config.toml
arch = "resmlp"
train_examples = 101725
method = "byol"
norm_position = "pre"
conv_stem = false
width = 256
projector_out = 128
projector_hidden_layers = 1
optimizer = "adamw"
beta2 = 0.999
max_steps = 7900
weight_decay = 0.05
Rows from block 7, named by matrix and row number. Rows with one number belong to one neuron. Each number is 500 + 25 x the weight over its row's rms, rounded and kept within 0 to 999. All counts start at 0. Numbers have three digits each. After the name is the row's rms in percent of the matrix's.
# fc1: MLP up (model.blocks.7.mlp.fc1.weight, 1024x256), inputs 172-255
# fc2: MLP down (model.blocks.7.mlp.fc2.weight, 256x1024, transposed), outputs 172-255
fc1.176 076:493467510514484511512532486535484528533525493485465498542495510491474481508510489522541488482465507506502516533508486491561472530468558531479463477493495521501487521515414485537505550512495513489504460439487504490470476484497468514461472484505520493492
fc1.177 113:509486517499477532555486486540542452473523504545544500535477485494464453515497475528505473509480503440547471492479472473516473484485524516510459488548543493514457522470465504504474498464514511508488489469479504480464470497555489516477499498527484523486
fc1.178 085:482520477490504556478517499468498500503502489516473512518491508501479508505498511529530486514520497519508480488511508487492524507427500525482483489519512549516517483534444484491498533520470528503538473486475483452488506509521496503522487535525527497500
fc1.179 094:482487517508508508480467487517533519503509480481526448511469480520489472529529460489493512481477509506505490521527464473516518518505517544494498481520490490527467503459473495499548494466477462525513468465491496497521459475549481542488511455495485493442
fc1.180 093:515466518560508549527538487500494502496483476468477505535491539511511508514510507524525496485510506507482512517501453514517484490414466503537520527502502486481488481518533507524509490506494481512494489498489486505454515484514477432526510504488489476532
fc1.181 123:528456487500468478493494458482478506538521491504438476499506492517507456500494543529492465503508522479482464529528519520514517438481434475497498517485500540497511503508479467483530487502513471470508474533490489464486462499486497495517493516524477487529
fc1.182 101:504520508500510498491491478456479538479494502510462524483484513487488498510463527501492516551530479524501483529492502526532505477488500550523488449490522541518521464517453470542524519522508448497511520524476483518496485528515496457505505531540517516487
fc1.183 097:519520462522532517499535471506511503516489483496521481502502554509514465514463475466486510502485480504527467529536508483506530491532523528509528516491485516503512478496489441491522503506540469463473515511505510494483463509547493503474531521492459543493
fc1.184 121:498504519517485537528507518482504568533479520486462488502501482524497505472460486571526490532507490514500466549506493453495491527484490489463482501500488469491468497514433493542520521438468527499491478537485514509492483532499474539506488515506481505516
fc1.185 108:496506448493518524479534542507501555523490509481464520524528516481480504574508518512536513474501454535486450537475481490487529469485498524486497479529499508522539515520522439471520511489490468522574530489517454498502492511504496483506473498510544446491
fc1.186 091:508478475539455486525491505502508499506472553530504498535510465487476492480492497521559510511491501477531514528445519486488514442570510494485473494496513524487534537470506476525447505513455494526513482468521498462471496523518496566501489525498554486487
fc1.187 108:512441484525499473493516524517513538500518481487441497528503475482435487521502480499506500454467537536530475471462514507534520492488515520486492560539534544502503480552499461497512489521517494517500474466486504508479485500487476533517503464519495485511
fc1.188 078:499481465488489520479498524502475534525542519503476503510513507505503501496496504492533510501504528482495453478506526478474496547456515492461488482525540489514549469487501523485474467520497503513497476506529476482521480506524500545536485489549520494489
fc1.189 081:464469466476483563518493497471504496499531476504481502520536494469500458531468464491506537482479487487524477502477465482495476520486497535457499482502491522502500497470471483500487493507501473528491498491509499456483496478498476526549504484498539492484
fc1.190 114:516487485531499514521479463514492465497504510500514487490525498523470500498452476507475526528502506462579471460550471483493476552465543496534520502544518510504469477480470508561498532517488506481446485461524517495486461473549484519493519485493471524504
fc1.191 082:487492473485491518462487491485501497509497502530477519500488521491475502495518512518507484512506473501492470529564519493460501542470533536499488494541528525509508484514474492503488517507507513519525435485498508448455490522531473476514501548539500536510
fc1.192 101:493515495517515517495544536510545522543512495449510533484488490526534482518534541532517478505519500505509457547480492440470507509506507496516502494490468512513488471541477427502500538474501513495496497516542504514496493525508450515519519520526502503505
fc1.193 127:508512534515482511467485458449514521507496500506518506480451522497489458543543492470507455493505516507514510523465508518484543512504498556506491456486487523513497499518484478516513501501554460527494446530516519494510492494521423490512505501536530508536
fc1.194 064:483441510504503510493485543480505504532502488509516533519480511468509441526495472520511503521486496445489462504482488482472518511527479529487492522508530495492475467504468461511508498496503533518490510504484452520487456509556446506513515491536504462492
fc1.195 077:507492475557473544492518473462502508512533478482466483529495537474521474541515486515518500469502498496509473499490478468467511485481497512523506546491497500520488488503501491523550490502492487482518474498536483476472511450518480459565538524513472498479
fc1.196 083:522528487485477436478490501486496536517473500505490522469517470540491498532517505510496506486505481528473469509492526480512522486562485512472497508502475545507490492518458484524520481495521530480522460533525497557486481517497499507463513509533469506516
fc1.197 112:492497527512495488540522515519491469455522499513501502544522487522487497491503506550501516536521507433552457460459478461521474464503514489531491543554552530480474512481469503484497473482548508512489514488513485488477489503542501515491479491530486499508
fc1.198 118:463521463495519522482459529469514499614495494505500525476504497487538471521521509509560538507507504490487483497553504425485499526522508493507486522465486505500430509454487502488525499477435553511525496529508514492482499464483490525521477522503477468463
fc1.199 124:458514482515514501421463524519440502493505511520481481481501515517563500497534494511450462497503486466444467492509519493473538526483486502506503544504496518511472478541455474469539516487437517530459506493483456508513490455552478529516514510513484525486
fc1.200 138:497485499488485511515505510487525539521491522495481516477505442528467477492450478585502525505539499484482454538482485456504457515503473524469496530495482464522485439509465483523531545431473525503524475557519496522483476511527467514515509509528465502483
fc1.201 116:533466479522496498488502482483526520601496460482492511485521530490519520522522469471548555464481518525464494512544516498519509505487546525502483481490471520528485484553474458529512512513446499517524448498513488499491482454494453511504504466502463475504
fc1.202 087:527533482493506445551449476520506495481513515491489507468492474502516485520483514526492532542533498466505474497505474518521459512580480528507463538524535525499503480493455493465481512498499519506503497525491440525492483478543523490477492485525504465510
fc1.203 088:483483480510464487546517520511525522497496485549516508505518496506511492499505488519489492463500507502502502498497490496492497518582516520483489495495514569533520469500453484531476521515502484490513479499534503559493479509551501509512501477510508526528
fc1.204 104:540510441505487501498478509474508533535512483492520515491497473477484502519493491553503508480530492525495454472554488502475487542483547511460485518527516532482487491497517461563525459535518511507520475514448512492463479506476479469494507522518455477489
fc1.205 090:481557511476527506540507466502477526537503476430475492488516534495510510518488514517526538508506493528520460477480503466583465514534524525464496490520504497516475451479487483471529484510495507535503515478512483541494502495496489486518489472499491487507
fc1.206 112:487503496471509517437557481465505529488519466476520503487490554505516496532516489489511562521482494516501467507554437465507505489484541507488517503477483539514516502499503471551495524513484468504503493532526515483503474448547477495452507494519476480483
fc1.207 108:531527471503525477557524489467497486544520481507513541498471462470500517478473517521504505507535512472458495457513496518492493483488515461484493534507489541454512510537488476520491484555558503483487485530469505490479510508490485465507505511536492492477
fc1.208 102:511501445510514492512510469488491511503497494511483534507522530525534502539530476498529494446474528454482494480463513472505513493449511486502484566474505513501489505517496463550489457520555508515484516517488530514437483500498468500468496493525486481492
fc1.209 088:487500484482512489544543512505505514525548526451486503499512501502494480534511521542536473503497486517533447476484485455507502502498479506477515505508494515490515459514479450490486501501502484472518464503546501548471479493532441513521505475518528487512
fc1.210 095:492499470510510483475483508485539480553487516519487519489453506463492492509546545500541499490517488504510464514526506478458507500521501511462489496533509481504467499470502493459492495465477529507515485497528529488464523512520496537522498565512538487511
fc1.211 122:502489494514531517533522499523521491525524477502458521511524518505514472534496467499522500429468537552499500509464494514511509495509492506472499521514470492525529483559525488527512495516532504514507538491528509495493491480518472503519504466492494471511
fc1.212 093:481556543495516491512512546544490545497510534533505547536537573520498490490481482505542526530471515496495507526449481458503507531515539506498471522526525495514498490524503532492494515481494552553482516492517466507511495515510494524474510511496535511511
fc1.213 108:452530477519522507499539538498530477494493483533535538538507521491483501494533495530536538519485516518516488485510477433464515493520571513480509532499474528536508493539473492556475541529476520543469475503501511535490503511551490488491511530500508498477
fc1.214 093:517502439522515512505518520509484490559508480525502517510548521463491507547481517505571552533490498527509484481518520446481512503520537494491503472493488538501500475465518473509504502517462530504506516458530509456505504510490464492549500512485531465469
fc1.215 107:467505476526561542416516498510536517499522473479543493532451495449474471524542509514491514485504517543508498520521485512504525481465527520512509493514525515496531469531508484568523497512481508485506494463485482492487487483518479485548522546500494489471
fc1.216 091:466490461516477458518473535453506503516520526512468508531521535512450495493463525494519485499497507504485492497504481524520508549595469553509480506519506511484507464492471509466505483511478480525484492492527478500515506493509498511493500485502553477498
fc1.217 143:472465539491498510506482487482518472491519489523551455479507475448519462516529494494502537517485513468500508467478491472501506507473487461504465477499486485524478489480495504496496504517459541482523468515494506513495521483556484534506514480503485532498
fc1.218 103:486495440533494538480557542496544482524521484497489499533528525520491464514503522509506513498487516495508452509509506448491476489496506498503500522526515529497505485472490410507474471503507463485511511473542500483483470506534462493509505519523501499493
fc1.219 110:524489435527502466540436520450493452514539515520461512490503457486451505532501529554493467515489518478459481509550523503503516512489447497480487486520509514499518487543505490473486498512508475522500499534495473529509480501518505518502484528499542421472
fc1.220 119:496480499499475508490495481454498479532504498495457510493512530507502500538511495494508493484463501526468521556552501520428531487492497506481513433445444503516492493546522483518490504515478478540511441543486500504495479492499455497499515507495495501507
fc1.221 112:484456455516494533516542563482464491521524505502480518567551493513509502513473487524511560516508495528474474529516504442505492481518504478478487513466490507547502480477489475527505523502447519510504547502518483505520497488473482509504504477490507480461
fc1.222 081:464490499498509542475516505486521484511488491528485489532510479477485495510533510533491483499495483512487462507546520473483503505438496533487487476496450557509518519495480502543529499498483476503494478531487492456498496473505476499553476474515525508489
fc1.223 096:493490485513499519491530471445454500494529500498502501527509471448481481509481494558499479466491501484502508515513449496498510508469509507505469498496478549500519496511418512519463521520486512498496478477492491507483476497512496497475475514530534508520
fc1.224 118:486524511508477514481497501462518509510494524522494525461452462484484468506468522567486544533531475492491480546523482484475498532501503528488477474495510487551504442471483495478523568487466513498527480547513465512489496516549493476535494521537512519478
fc1.225 094:469493481537522558515508502537495471499494501439505523525476510525514508531506499520505470491510491482519490489496499475514486523436526492534496515505530530478485509502506454540490513509514499503490496501468484495409495483540480464564471512489498488485
fc1.226 087:502477509487526487481461490485517487528500523476475505488502476515522496517553543507517484468532452533495475514489520492451515506577505485494495497504455572493462481517478480519529468481519504503505470471487468511500491480515485475516501523516509505522
fc1.227 137:522475522477497468478493459481536548505471494480513516476459521500505501542539474448511462474492520503468514502507492544471521503494513581520521428467458516512528499527491473502523520526532466531512437521491526518508496498524463483490526499508513528532
fc1.228 125:460537519530507512471473521504528536518517503501515562539532546478493473525523443506500546504473512505499506485458483484438487518492558533483455504493515499523495460526507499536507540507492542549447491493492485526498514487514434484517510514503511517498
fc1.229 097:516540490520551495497503507457496488547513488541494507488478509469518468526548491510521491480529496477497484485476503489466513498508501502490508499529505511502458496525521481505511468516482558516505478508476522494470514487543485484511508562539481506502
fc1.230 101:507492484518490519513483502506486459504512496520514477496523470479497486562550494536499524517496510541526475467530502472455503536547542506482500484495522524522484501483489494486499481517505523532533473484487478503489460487521496497501469510501522516516
fc1.231 082:509448439498492482497556557476520483516538481498520548556496507489472502490467466526523508505494504479536455512514494474545509512470499543479511539483503532517548462540480474494503508509530500497487487495479488516459467521492480450480487527507475459445
fc1.232 084:509498499498525477479521497473520523517494532518522506499458478461494508514478501505521539512523464519504471526503496500531527528584509550487496528505494538498535486526456448529520532512497513479497484522504477503485500513517491505518504491514515495506
fc1.233 084:510500505479512530522512519460533469515510479507500534519476485504518499552501539534529514496500498488491437505550504444509498537395507503513494528477456510539494528485487471531544503479498483498542471530497522513483511476531475479528492529530492472484
fc1.234 119:542494454496508486580456520487504530579507484515479529488528469511491489493447476556541519541520517477502459512539517449481475517517472507468475516514502486500486470510474475506511509473477541520511479519481501486448475518481462503501498511481476499481
fc1.235 100:480502465525494487461473497510464488487525494515494462500450488464485476473474513525445508509500485496475439502488499492496467510492511506490472537545522506526465479498451480468518493505462511526480513478496442505468498473554497498507517523537474544469
fc1.236 087:506501487506504568486528520492505491530530467514478526504524524469480469521521475517505520493486497499507471490504461481468480478460507496493485519500486518499476496491512492560536528470510489511505487515499481443484493468511460452520535505499475484479
fc1.237 092:515500490509468498524524552496502528504504518524453499510520500545519485514492496539526492491482494506516445486473503484517481501527471523473483490473516535523443505477504470524506481472526480513506491541532488529501489501501461529495499473540511476540
fc1.238 084:516528496496472536507535515436492471527533471514536517495513536515520515522550530504533512486490503471446498495541521463454495527499524488497485473487490507517491521491484516463517497502456498490500495504543514435491513447511471530513526496532489483469
fc1.239 117:470491460525538505447496524528477574477468485477494526483505520495496523530531495478498479512515468560516503490523501500447511519511490509464508482513521485503515502499542473556534470468524511533527538509502501513495499499529503457545493493464516480501
fc1.240 088:489526453490459482501528477478497531551490512480491532508499513468501483550551508484556465501480502484501489491483515439483535487494502503501485460476493531510497508507486451517474477522517460503522471493524502493463495472496413502504481499524539465506
fc1.241 096:474507515516471512480534484513546518506526480514498513541459473529490490498503505495514483475495521499508479543467500495502488465527500515497480483547505469499489463554498499570519517454515505507495451470531473511496480496534501467519492454490510485515
fc1.242 097:527546456489513520518478478450494492587480486489510537495527516458530477536462550540514570539507471485490474520565492477488475491503513461467528489480491510485484506479476473482479537500436532516504532512512489507526499486498489516518495520524479486493
fc1.243 088:494539501474511529542537523492495481500503507493486498565511505492540505527485518564499523531508494525474471565478469470509516462558481474477487536523480530505535476520483454463467518448505506485485518478540464516482474507554480514484504538489519464511
fc1.244 096:476507482512520521547470472448489510524475477487521515503507475509448522504497481493546485463507499493465494491547503507491499562499471534497488472488486503485517496490446476496498520481509492516517526493491477513491489494494471524490480480491525447499
fc1.245 082:493483454454501474478509464524544549533510478528500511532526503504485488538543507508531515465516495566510479530505488466465491478502523515522510480515492508507524495486497491527525492529464471526507475492506532447511482493525484520497489491530532498494
fc1.246 093:508474483519480480520469494479484466505526483513508455519438502442478484482459508539448509519513499503514453505534480505471489486504506536495469522507529533503480482483458498482509500533485490514533490516461484501481470485531500467507501536523479526464
fc1.247 074:510490500505505481525473503443503483497497502510488508514492529485444496504518492492496465511515504487533497472506476514539514509523525571518486453522504511518502485461488500455534493519511484512521488469508473521514476466526506519496511527519526455488
fc1.248 099:483469463521472502437588531501521528493517499514477474500509510519527521492507530512493488494499473505503449502493476436508506496461537485506496504505496515498490513514477458557495495500477510483514491512527538498503494514516490527501507493510465498517
fc1.249 128:481510500520487504503492504504519509513508492494470558465560536511477500529492492503516499529518513524512474501424512463496517477480538508462488497514503505546458452547496484530510517498502540567476491520520496532446490505518452487497495532526502535529
fc1.250 106:478515538521503539473542535509486540523512510504507521520525477453495483509495533527537544467500507534504477473437520499489495571538498482474478487519504498495492484548513499553500476472481554513508468512512483473516491520491473521533495484536525440545
fc1.251 111:472473507486442495515528541488475574475501496505522539509529472560516491498503441510512502537507498471483475502471489492506509521471472523485479528489503493525499499535489475514511520460485522531514471552522463490485468487510473510515504467567477513508
fc1.252 094:489520499526482534511504497460468520472553505509498508532547514474515486515501486554471491476452511497506465506491449485484475496532504552508456484466532509546495479501495500490492501494493509491528533491531492452498494495530463514501518490520497495455
fc2.176 080:540512523487535458514506483496488506524530495503509451515452498522505508544439529487514513498506516481490518499490518477520511452582516498524491507562478492493494507502478527516522493470502496466525519465503519490549521540539520466501513456497514504499
fc2.177 114:494546499505490516474485438508462492526512484438553502459496511528485503487451518499484502478511510509465471483481482487494504560490471520488465501514478508506485450548489481536496500501501512483561520501524471518479513536495430512502501488537482501486
fc2.178 085:553493533561502430510481497526445455491526538541488425476478471437518519514496490490520520522500508503495516497490491482517530519565529503527498518514518505472496510530494476461489510491505508483464531501489519545515509477480502522499488493499495475482
fc2.179 101:496522509493501496514518488512467507501535478501496522523442514422486513514491495494492445504501510478465488498484505487467479512497502479525478562491494477478517469565506506517488523478504502488446435492482480535472513506500508524512501507526529484501
fc2.180 105:486500503443517477485502534474501498503520493539487517500493537476520485512497501456503503510455531487514496518482487465465497489555491511534498497517534489493490525488511548460508487483521506550506492513483526467562519469491482506527494496528462561486
fc2.181 145:458518487472533525485486544519575496521499493453504551550502498527457491494514480485501500511499502465533516492463495504489492501524526548482491520471532537484488485459511534502514505516489506511485533493506486509511535498507448500487471470515500532493
fc2.182 106:530473527527485524422514538527489471505508508463497479493504529542543511492551522476504503474506484504494501537482502495505511466516501466508528563484481491499497534509497507509506487522506512501486482489520525512499476479524517470519469516496500490507
fc2.183 085:489468491481532530482529519472515489436513496447479509511496503459486491538523482514433519521486501483484496500501469491471511493460496493477484457523468510505473503546507542499491540501473495501483455510530486533510510483490469495482510529532492500538
fc2.184 133:502538503452499454491486489518491491511517491522509476496492504488530497499522493503491506506515496485495515540483503514518487483544501497498548503522495482463499518505508543469499519504495513507472526508469511509550544504494554501506499486521500488466
fc2.185 091:508559530512499519472519492482504496497504504530533499504488501486520472534470495483504473493474506482527474523561515536503483530501488481513504489464514463538473485513499501463491479514526507514473523470510532476521472491521523523498539531514499494455
fc2.186 117:443472517434475562496525486526510512494510447493496514520511467501509491507514493509497508506456498518505472469496524479550505495372501509510469497489534494543493483490500518525507500475484485540498498493489499510477475523521467500482524495509493547519
fc2.187 116:522567496486492476480519482507528493497467542455480500515504517580515485487518521485502479520516486494478536483531480477531483488487523503487503474519480497516507505497498467525526479502527497492470523519493493489506488477477486487475501493490500490468
fc2.188 065:547546521527521471497506508516512525497509520473509494426510488480518514505490506507517452480505499525519492533516495551525505475517545489501490544531467514487470517532515502497501511495494545507523447459536470504505513491474458506497500498513496496525
fc2.189 062:524541496490498459498481465477504467529484533504514517511524504500513472502490465525463481492500520526504487533503549514527524528524482509469465505512483508494516498522504487464499528472506489511504490489516519538516488561484461484493489475475489489506
fc2.190 108:425503444501482498502510504524503538526445499453505496517475518527494504492504531529527503502515465511501494499470494508543510481490482512474483489511507498528478502509512486537508515498501500534580493500514456526478467490506441482509496508508472493505
fc2.191 081:513498502579525430491470456490540464502504519518494478490522485489502477516478494508506506518531513484491491507482532504490510487530523532491476491527524507500496507493502515534516504475482519529505460500442508573526516517505516482486502495506514510475
fc2.192 095:510521498530478511525497527439537492469515540500502570488489507436472505494428488502501523504488509524484491512488462506453502512501506497481450493510513498495482504486503533503502491470497523560482470514496486455511523530498455498487484522498512480487
fc2.193 131:492525494496490491524503576487504497499489513485530540504517515447494508486416517540506500516528512502489490454489485515542498483527467469491530508486460509511511468463510459478496500484507499495531547491493438476499532494495498499508509473497508480461
fc2.194 046:480491505543481512491524471451500510506523476521527526577501472457465496535489473504524460468491464522487509464501500486507498495526497502511465463485497495496520481493508500537482497518475504527498491475530475512483470499483482494495496489506488449486
fc2.195 079:428481486448481440486500505448513487484477528510485531461510486500477506509524533506454498524506513512492499513471529514506496501569474505489508522475539509486493499504516519460485519497507506495524485506528557507545489534484486487498497506511513521500
fc2.196 099:518504512428495449538490471482505466480499523507504491506522489513485527535471531478503498504478502507497527518494539522480489475510494489530509465478496497493507483498505510363491539490465464501468485496501518478496506514519507492540490461522513499515
fc2.197 120:502516483496514479444517418514484435553471511480501522450516483512526487516537537472493503462489518501477494483517461487515522515511492522473502452504488513520497500534481478520530484503502514500563510522525538546491545468491452517493521485493496498477
fc2.198 106:561518532462476446509506493507476509476505509539507522510497485516512516491488495475525509509509477481514494488518512514505487507491510475495495487527498522510497534514507533516506497487463502505472492489455505497490474485527496522467485515499494465480
fc2.199 111:460517493458497526514509431501504518527508512484515532530511522522484487522500505490461470507502509475476491483512494501518498464538510505498518468467484501530507510478521526536506500528487501524507472498515528494514458500491496509507477535523505488487
fc2.200 142:514473472483486488497491509502494491502492493570504519466527530455534473485507491493489485544488500494510490501520499492538489463523503493486539474512461471493508521502505529531497520494526457526466508523465526475513536481504536475475506525497513518489
fc2.201 114:498566506478510505496472528527475479468520516531470514484495489502509468524478506517509496534515473481474496480468534530497506531467523506516484505509530515462542515496478540491500474484481490490465516469493477487506509517533534509477527488498473523506
fc2.202 098:467488487491470446521511512529501496478452452503453520505539464553512496492481534504495496513475476498506508506501506496467492501536497490521495457486467465493516476492508533393523501512488455520477494494506512515495513511507511487531507481544550510491
fc2.203 093:472541495455532425491504453468547497452457518507482509477547480559515503521521514481508520496501509518504473502483534526506476443499521513507532514527460495480494498492507531410504511512501529486507492528505536514504546511486529496524509454505500508519
fc2.204 100:493458510481483487474506532517508496497510506563515465503507491500518473495499479503524475502483508505496518518520524516515511518498504497536509522509542505515484515520480497482491513514490514488411506481470513428460470483496515534509507471510504450521
fc2.205 111:542484516500510482534490500486517510452545519493481509511487520475481472510479526490514473501511477514516481493522535501492512500540485498513533502488498479500491486492496519447526466526507526476507483487527524441506496482496518484540493492516503507480
fc2.206 128:576493491503482487553462524536481471480506525476545534529506533506456514505463491512485464483490496469500488506515463483523467492514470501507432512530520471488510502483509527454500484479482464531550556475487451503481518527469475489477524513526493498488
fc2.207 099:455510468439513501514504527505512515502494467478479524505510495548479474525490459509503522472499502508516519481519513519498487506459514494527514562507527498529523464531516513486491522476500515456478513462492492481479498504484515490497500537484474477486
fc2.208 106:480489519505492507537520493477468485524489499522508443529502486503489484505455521513508474506500480511437499485523493506476493549495481501505488446499540494503518497522491485492508526525504515477501563512439414494482509481501520468505514488481504481510
fc2.209 092:502510514539491502494451479479512494481512548535516497450488477482497477514526518492513519466502515521450489535499503476500501531457545490528471508517459500517504500534519490534507500492519521545514487518474478482475507485481465471517473473515514491473
fc2.210 092:528484516491516514520488549460473543516521477522527498514508488474517524534497480489482480493481518516517508493529484476491491562480479500495495468462523493488486516534493499504498502509484494501516498473476496501482509504492517488474494508494501469543
fc2.211 129:517496506511487503496476504473451511493520507513537449542494480531452495504484508525510521497486488529514501506520493480504485567446510503512470484493517477520526496492507518469520507510470488490494461506526464522506506511511570523474508510524476502505
fc2.212 096:507485518422522508520472491508469483499514521471517435489510483503480490491487509506491539520505508518510506520528482460475506509477461486528558479474509504489461496491504489470479495497508479392565453482549511497511518487501547489503498505490498493506
fc2.213 108:534501477442533490496485491547422495477480510451496443481478523494509493495509483494532518495541490479505486506502494522544479480475482519483518502485509524491507525484506471428486497499484533484548506492468460461482494482491522499486481499533543468490
fc2.214 089:440526516543495502485519519467492502486506520530520510478535493458505481514477458517479526507497499484487481533470529521479494565504478536497454529475495505514491486507512516516516497528497528553477473521494416494522467505494444494499506482477493519490
fc2.215 107:507482479447516474543505505496484469539500491493501487484507541470470490515457456489517517480482511490514508512457504504487504548451471493503486550504506502458515488497481506530481505508493512501471489467488510522481515468485498483502470500485473484521
fc2.216 089:513464494457491524511468521510560486491482493487480490463506467496477475488462475528509469510469491521545485473534453527486530491440467507503539447488484496514479494486516498449513509485500484485513484520516509499507443495522482489506498514515527536476
fc2.217 132:510556494454526465498502500494494496541436511478523496513528493496509529483478502517471476504506518506499490531496511501562479482468523510463457546538480489508515494505517451424506505474526515513449516519458464523470476524505524486471500494502489469474
fc2.218 097:510483479506532521557464463475505475487476494491501521506481480506511523538463543494488508462501527517478507506492496496475508506480455493488469494507554488484494484524505544492516489488513508505495533490437440471512528493476492503512484515508465516500
fc2.219 105:462556523464507528480498562507453491526511516474485545512444526511527515496541491478540473535496478470468509469483515497477505512507514505486502582499460534518463507526498510497507497501501494517489509539510524471512548499497474551525490497508516554471
fc2.220 115:493516492500548491486511485516549506499517520469521489497502467580460505479500511510497479504484512492535515493473477502561515498486460547496496501506484513443494463480488503556498489515506487503526534485520510495482525501481464496509492513517483499494
fc2.221 114:510524518510518515488480466514511550491473466493513469489465510524477479498522494485483517469515482491512502532509482509530501580516504523478471511525475514488521500540497495516510477487526504475536501476475555478475523490536442471485489538488535538498
fc2.222 082:521484470471486432502530509498519462519534456509461500521482507501472486494491479477521499511474534494518512488504551521547513479551489513537487488518504506486450501495475542457484518452550485528471492498467522512553528490486538495510495476517494478479
fc2.223 099:540534502522521458535473476484453489480504528526480416469459487449522512506464478520517518494520495468466519482485501491521488490554508480521504503515471499487525503522483510435498512471510508485526540500492499539527540522507521497497479501503494516505
fc2.224 100:522459490479527448526508538485486494518479478513481544452502505485471502517525510515497503509499484491508485476467503490550519462484502492493523517506485512498488520490506513536486508501484489527530487511506528548491520497514499469473495500490494528525
fc2.225 098:533495476479491457506513520485516503512521488535474485524502467465506488492478488481502496519470494503501516499488494500487497486517483487521504473492455483500496508506517534435509521483514501513513501468567507500566488467499504498514517504492490504523
fc2.226 085:539486494502520532549547480515540522495520463517521510504499505469474464512472475507530530480485493477495491557510488516526493444457486482491486504498542518471472492466499521499510522511472497491497516508517506519490482506520527499484505511498518485559
fc2.227 126:539537469509508521508500445510481480495522530483491543500507507550468527525457553530473485506495490507522519493494481512570467471487509500516492482492496501485496478477484514537488505525491511464511539473544469473510520509512491490507511473505498501501
fc2.228 150:545471489505504506489489473521441473502487515469527494472498498503518503463547483501490505495519495492480502486553487488519508439474470493505561449511471505497497515502497441493483525503508458459586468507500505497489489474489511490518477492509504467518
fc2.229 099:483499491510502526541510496480497539463515442510531512548495490452456513505423531525528500504493499506524487491500513516551483509485470490492489530482496469507526481519497504538490479501491549526492526449515431536489493524471496530508506496478542480541
fc2.230 097:480474503527477491504524473504523505503478497531549492519530537498479449466517494489476496473496515485545484504530485525513520510511463543506544454522460490497478512487492523514498479507492520466509495501469524487481462491453499526495495507488486509492
fc2.231 086:470490522477485551481457475523481513491497484518494482498505520423496499489536495498581515517516465525490499517489497500448491492466508538519493436482508512481506510508503479515480518515486499522535513488524498452511510480498498492528485501505500520527
fc2.232 075:518478496520471496487515459513551508442532487495446512526533531501472514505473476500492460455486511500498490505470487472506509451553493479518545497464483486479504463500512478472499506504498542464506565494562527466514499500493546505524516482499508492508
fc2.233 074:478509507454493474493502481521520493470495477501494501482530535470536499492522552483541475545504517493526493505477478508520517452506471503482499504464556500497546511470495518483504474525497490496496460460515520528535527456519506519483486480556519528491
fc2.234 137:440527525483490505478524472498543495490532499528502441534506496437525523513542509479498527497503500499506524513491544502488482502489563510545518475512512484506499541530504540530503485490508502515455490514465518493533524477494535532495489505497509493490
fc2.235 093:470473496503482509528457463495483486444516505518508450519513490566468513491497500515496480484502505501509486484508521488488505505449496478509518472500486504492519516487505519536460495478498451524508420544498504471494495513484524486494487500494511498518
fc2.236 087:487473492483508409502490491485555516492501530518488498510488489531453525497494506497486504518495491515504512511494519530510494504563508493528527489489520502483473511473513542436510508490501509528487495485523556521537483509488524494529500495478486534492
fc2.237 081:491501484494508491549527477489551515476543505529540477548504491481514470484476490471520507473477523485498495493497496499492497530500528497507500535522510497520523463499482448521494512499502473483460520471497525531473497459498480470488496526502525488448
fc2.238 064:509499492520492424500488477502527530525522482511481524516473499445535503477507500515542548521503507523497498481507541512561499528494492531511437490476533501492470500489510490544514493524518527547461471556491505554501534482527496471467530503486474508482
fc2.239 120:546517513462490494540484484528501499523550519521513431505457486514509489533503490507480493504475497451475496505490490496517501504519524492549461492492454501523488510500476519451472511508490505459517436485528546479495513550514514514500480477523509510495
fc2.240 074:482494480516461506463518555483503511490487510498511497519512534440464455490477508513468515494500534491505523490477549457508519537464509545493489494455489506489526470512493501514510519533518506517492461498571463480498452471510441492477513489482503524477
fc2.241 081:561486492567479492511464511466501482500536500509477481516491463411499504502488486501517479483495525508501507522529492520499489529524488475510505497487476498457516508504506472471503482490507498475548493476450470527479497503487436502475485489513491501502
fc2.242 090:501538498452506482523495503537483487466490503484481483472474477546498505459503524479478483465496495516475524506489512546501510537481492501513470524486512483560519495481504531464504505521478494477466521491528534471502438453525494476490497502495488488506
fc2.243 088:544531534497525508489475450514474489493496494543520476446487490485491460498514455490509536459496502484507496520530459481505494581482519523497473547490537491487486501513513533494497535525510467490497486521442534506449545458510483471479498516511507520521
fc2.244 087:453487490483508540477539557493522528472458513521514511460518507442490502472468542503525503515500477528505494473489528507496508492481534525501515444519504484500487509510500484519488521469516499523519478512512492493512445507486498466505498482502477491505
fc2.245 063:442510474527505480479481435521514493540476481526470494556508499495504458529552465483522486518473512499495511516499555472515498512509509544498509487445512508491494490462487515523507510488497482498496509479511514553499509552504420493470524497541525478483
fc2.246 085:485482490506504480520494459487507480503499494518495457502503468558449513481483500509513488481488496494510512488498525510496528503465503499529535476543485507473502493504498511542486526491500464496504450524511519514468520494467515493490489499493520501516
fc2.247 062:525476522470469488550527468485540534474467517479492489458518495547501512493455498501494476488494469506538484529503508499478514498490480504501530457508413508447502489500490509511508506471485494484507479540539544498505455492499523496532501500545531476471
fc2.248 108:491484520462514493565481514477513498489478511478500487527510496510475514485448534517503512501502505487488516492485479503443489519536454475485481503470568483487497497496498500438511467521533478523504517482444460457496489502511532472513489525539486495467
fc2.249 127:523455485475487533504507462530465517504502495515496504549490510457504488476487463509483495509508497488495497530538507476518490463504491494508496472474572475490486531455506511533488469496484521457481501479450490447503505473506562502518523519518503508484
fc2.250 104:525461494467487466522483464499564507483460511461505505497491491517473505521473486500541490512501473537489501447509519528561501454494492502488525535503470503513477479529494464485477499518507469463511538481526520564501468523486547508493524450495496517473
fc2.251 104:564490508504519488493532466486466477488517511484510504489512518475483506489550481483573487530516484503475496511537500464531498464528510496481523454504498500500497529473486514487485524480514418519517558503506532484512516452483532465493493509487503490489
fc2.252 096:559516505499467484475481463531515500443469508478482471511465520546498532484494508504490484520525475502491510447520488487522479454483563512504523476544520511479500520478502455476493482518510482482507518457491502452501510483526526512547476489469510492502